config = dict(
    model='contrastive audio-text model',
    dataset='short read English sentences (LibriTTS-R)',
    train_examples=26041,
    time_shift_ms=50,
    n_mels=40,
    hop_length=160,
    input='log_mel',
    spec_augment=True,
    win_length=400,
    tokenizer='char',
    vocab_size=32,
    loss='sigmoid',
    embed_dim=256,
    encoder_arch='wavenet',
    encoder_norm='batchnorm',
    encoder_depths=[8],
    encoder_kernel_size=5,
    encoder_stem='single',
    encoder_widths=[256],
    text_encoder_causal=False,
    text_encoder_width=192,
    text_encoder_layers=6,
    text_encoder_norm='rmsnorm',
    text_encoder_norm_position='pre',
    text_encoder_activation='gelu',
    text_encoder_mlp_ratio=3,
    text_encoder_head_dim=64,
    text_encoder_fused_qkv=False,
    text_encoder_bias='all',
    text_encoder_qk_norm=False,
    text_encoder_layer_scale_init=0.1,
    text_encoder_parallel_block=False,
    text_encoder_inner_norm=False,
    text_encoder_positions='learned',
    init='trunc_normal_002',
    residual_init='none',
    optimizer='muon',
    muon_scale='spectral',
    lr=0.03,
    momentum=0.85,
    nesterov=True,
    orthogonalizer='polar_express',
    adamw_lr_other_params=0.0022,
    steps=7800,
    batch_size=256,
    epochs=76.7,
    lr_schedule='cosine',
    final_lr_fraction=0.05,
    warmup_steps=150,
    weight_decay=0.03,
    adamw_weight_decay_other_params=0.05,
)
Rows from block 2 of the audio encoder of a small contrastive audio-text model, named by matrix and row number. Rows with one number belong to one channel. Each number is 500 + 50 x the weight over its row's rms, rounded and kept within 0 to 999. All counts start at 0. Numbers have three digits each.
After each channel's rows are labels from the 100 clips, of 14848, where the channel reaches its largest size: "strongest on" is what is common among them. Only what is clearly more common there than usual is listed. The data: short read English sentences (LibriTTS-R). In brackets: how many of the 100, against the usual share in percent.
# filt: filter width-5 conv, dilation 4 (encoder.blocks.2.filt.weight, 256x256x5, each kernel summed), inputs 0-85
# gate: gate width-5 conv, dilation 4 (encoder.blocks.2.gate.weight, 256x256x5, each kernel summed), inputs 0-85
# out: residual pointwise conv (encoder.blocks.2.out.weight, 256x256x1, transposed), outputs 0-85

filt.211:565482519507521435492541525494571496474496539496549575599479402485486528502523444522537474497475396436537527484412579504468521559490514453518425507455523497577458522544604492492512483481510450403523550528550461479521405432505555505535459505426398464459511486
gate.211:523490546380378501513592480492526523479517453568514469520523571591504477474487481484545549460559608515468492520486439524528496491527400471470531543492426537477489517494507527525499617522458530532502436516525484480504543516471524545491581475535504520454478549
out.211:609594447474538490493492487593501504476503442392514545449540504468525485555494514571392508445461455416489553526562515588487439473508470504399510493562537569547594446581527418526620508512497470603547531564546462528548492485583489440546386465610603394464561498
strongest on: the word "to" (37 vs 14.4)

filt.189:460472369524560539472475564473524501532461550415453470506458545395456547558542475605463523494490476468486389535420533426432589582453473543429511464572529545550539467494444546475470479501564525483489468476444511484536495509536518483519468517517501474516503495
gate.189:400423557398506477478482476491571435501454492500475611544481435495465434479502436502528502560530495550493497516489421493470445457492460460486520587509402539468360440492498480394408563516481512472445507600488508579465475507509453436452485494581517571457485498
out.189:480478540528451540537436532500439505483466533584539534552563486590442425614557565422523567537561527453503450438490552449477599476576537394530518468439445514524512443565444318535550488514471480575508479478394498468524458530459459509525415511563514495492522462
strongest on: the word "the" (88 vs 24.9)

filt.148:469509481433494438552447479416472546523528529570542511427640519535559534518469542436490479654584420493457549475536452607467615493501411519488515466561535462547447435514510412418508510387577531420475510398557524537548502520543479543468523485586507462586458458
gate.148:475446567344514519523482429510522519478465391498580457513455479472474534469402444513554524516518595549461504508513557549453388405491489523529483608456430412495505456510528497591494515426457429518476487548514529521437493568577492503487517546475438586549403588
out.148:473477445534499530463518480558506482485514458484417411590456502471531489342505469566557428544483548553576526539424494533678490589469522504520433482404569517468479551487494403545464464381501536460472535541455429522537466516562493494479470495509438501455485481
strongest on: the word "the" (52 vs 24.9)

filt.101:469462437586515582484526570507507438536503508484416489456391411406526442562487516398455449497500494500539516471515498496449489573556494566517524434512504512596556452558469519500450488519488495522537469558397539495466472434437523520585523453481598507559545466
gate.101:526522490484505524461495544512540568396548434539442430561493483520463471422524521529554586488460461429533437560524497555431486619494422454568551541495459478487423429517513461501435533487470573522460471550427507464535494483405459451457426431495500533471505463
out.101:450470526455528486520537461610505434526540421594581562548497523370471564535521492498497514570429571535494541489453498516481487525519497533452375393552466464523442430531440484471412509567462520540462482538436532506511542445475521540485470468521528484617537473
strongest on: the word "to" (33 vs 14.4)

filt.125:564380521540535524505463542500516434544463523500478499560486478424487475472456557423550586533422483596575499506538620517516484585488503465540458402449550487471436550593500566510552474468555505545443497504508469574514476494553460525549516515517488510479571493
gate.125:567444595498518620518490497553503554414438429499472512582544474460448467452482497519380507499478509553526426602537528578627518639556517516531487465406511535474555484500530518520472544429495505466511446490510493516504483546502392491562478480470440534546504519
out.125:548586439417504541442549505405562540516439443472464596513518476607476497429483429483545525545516538513448540549492494569454539424519511507500517522502585558485539455476543456526536542494461457578479508500519447425449489512559572435509481449471435444458485509
strongest on: text has "you" (34 vs 14.9)

filt.94:453445481530537515552551493532493438466461565523405608441481504470437409578599527519443424491534527463591496437520455426554493494475595398473539415398439472597565434423484511556580486529458507520467470503484437559425551518481543404507453503485484531406521616
gate.94:567426444524433498522569489514425478439413497556539486484539493547504594520485500586514544469496523496548397430515516532429466434521527546541423450567460568488502559494493504461448516408585457515499473500529436484469634548542458532558558461527459483460438471
out.94:423454565474510529438518498532577575401458457470561447567473564466463545461529489566559501533523571368544524572494405475443449511487451521577465456541488463473542591579465491487555437496454445427591500533532501426470477500438488459477523484509520517461483448
strongest on: the word "to" (42 vs 14.4)

filt.208:507416517395515533542567443528609516537518522537452493517529525480421534441515501506448458516503604574546559492453566612449520403564418576527562524512498479516485567578485459526546444508574493471506488441531387458582552484584469584499551531426466482463468444
gate.208:497454526386570548459512475526484486468474554508440559516408415572492462502511497533546539389464490414472417471557415493497543453487458559454601589482450459484521487467535471545446538512459494521465514484487408561442493485517449505492564527529441495473486524
out.208:547524543385468468512520449521541435496465567463387547558555513542526508432489551497473394523492477540364530500509508429539482448523489560536486579538482451522506515482513528497522472453507516520544442475541501523425415517577503527575554515594507479496582498
strongest on: the word "the" (80 vs 24.9)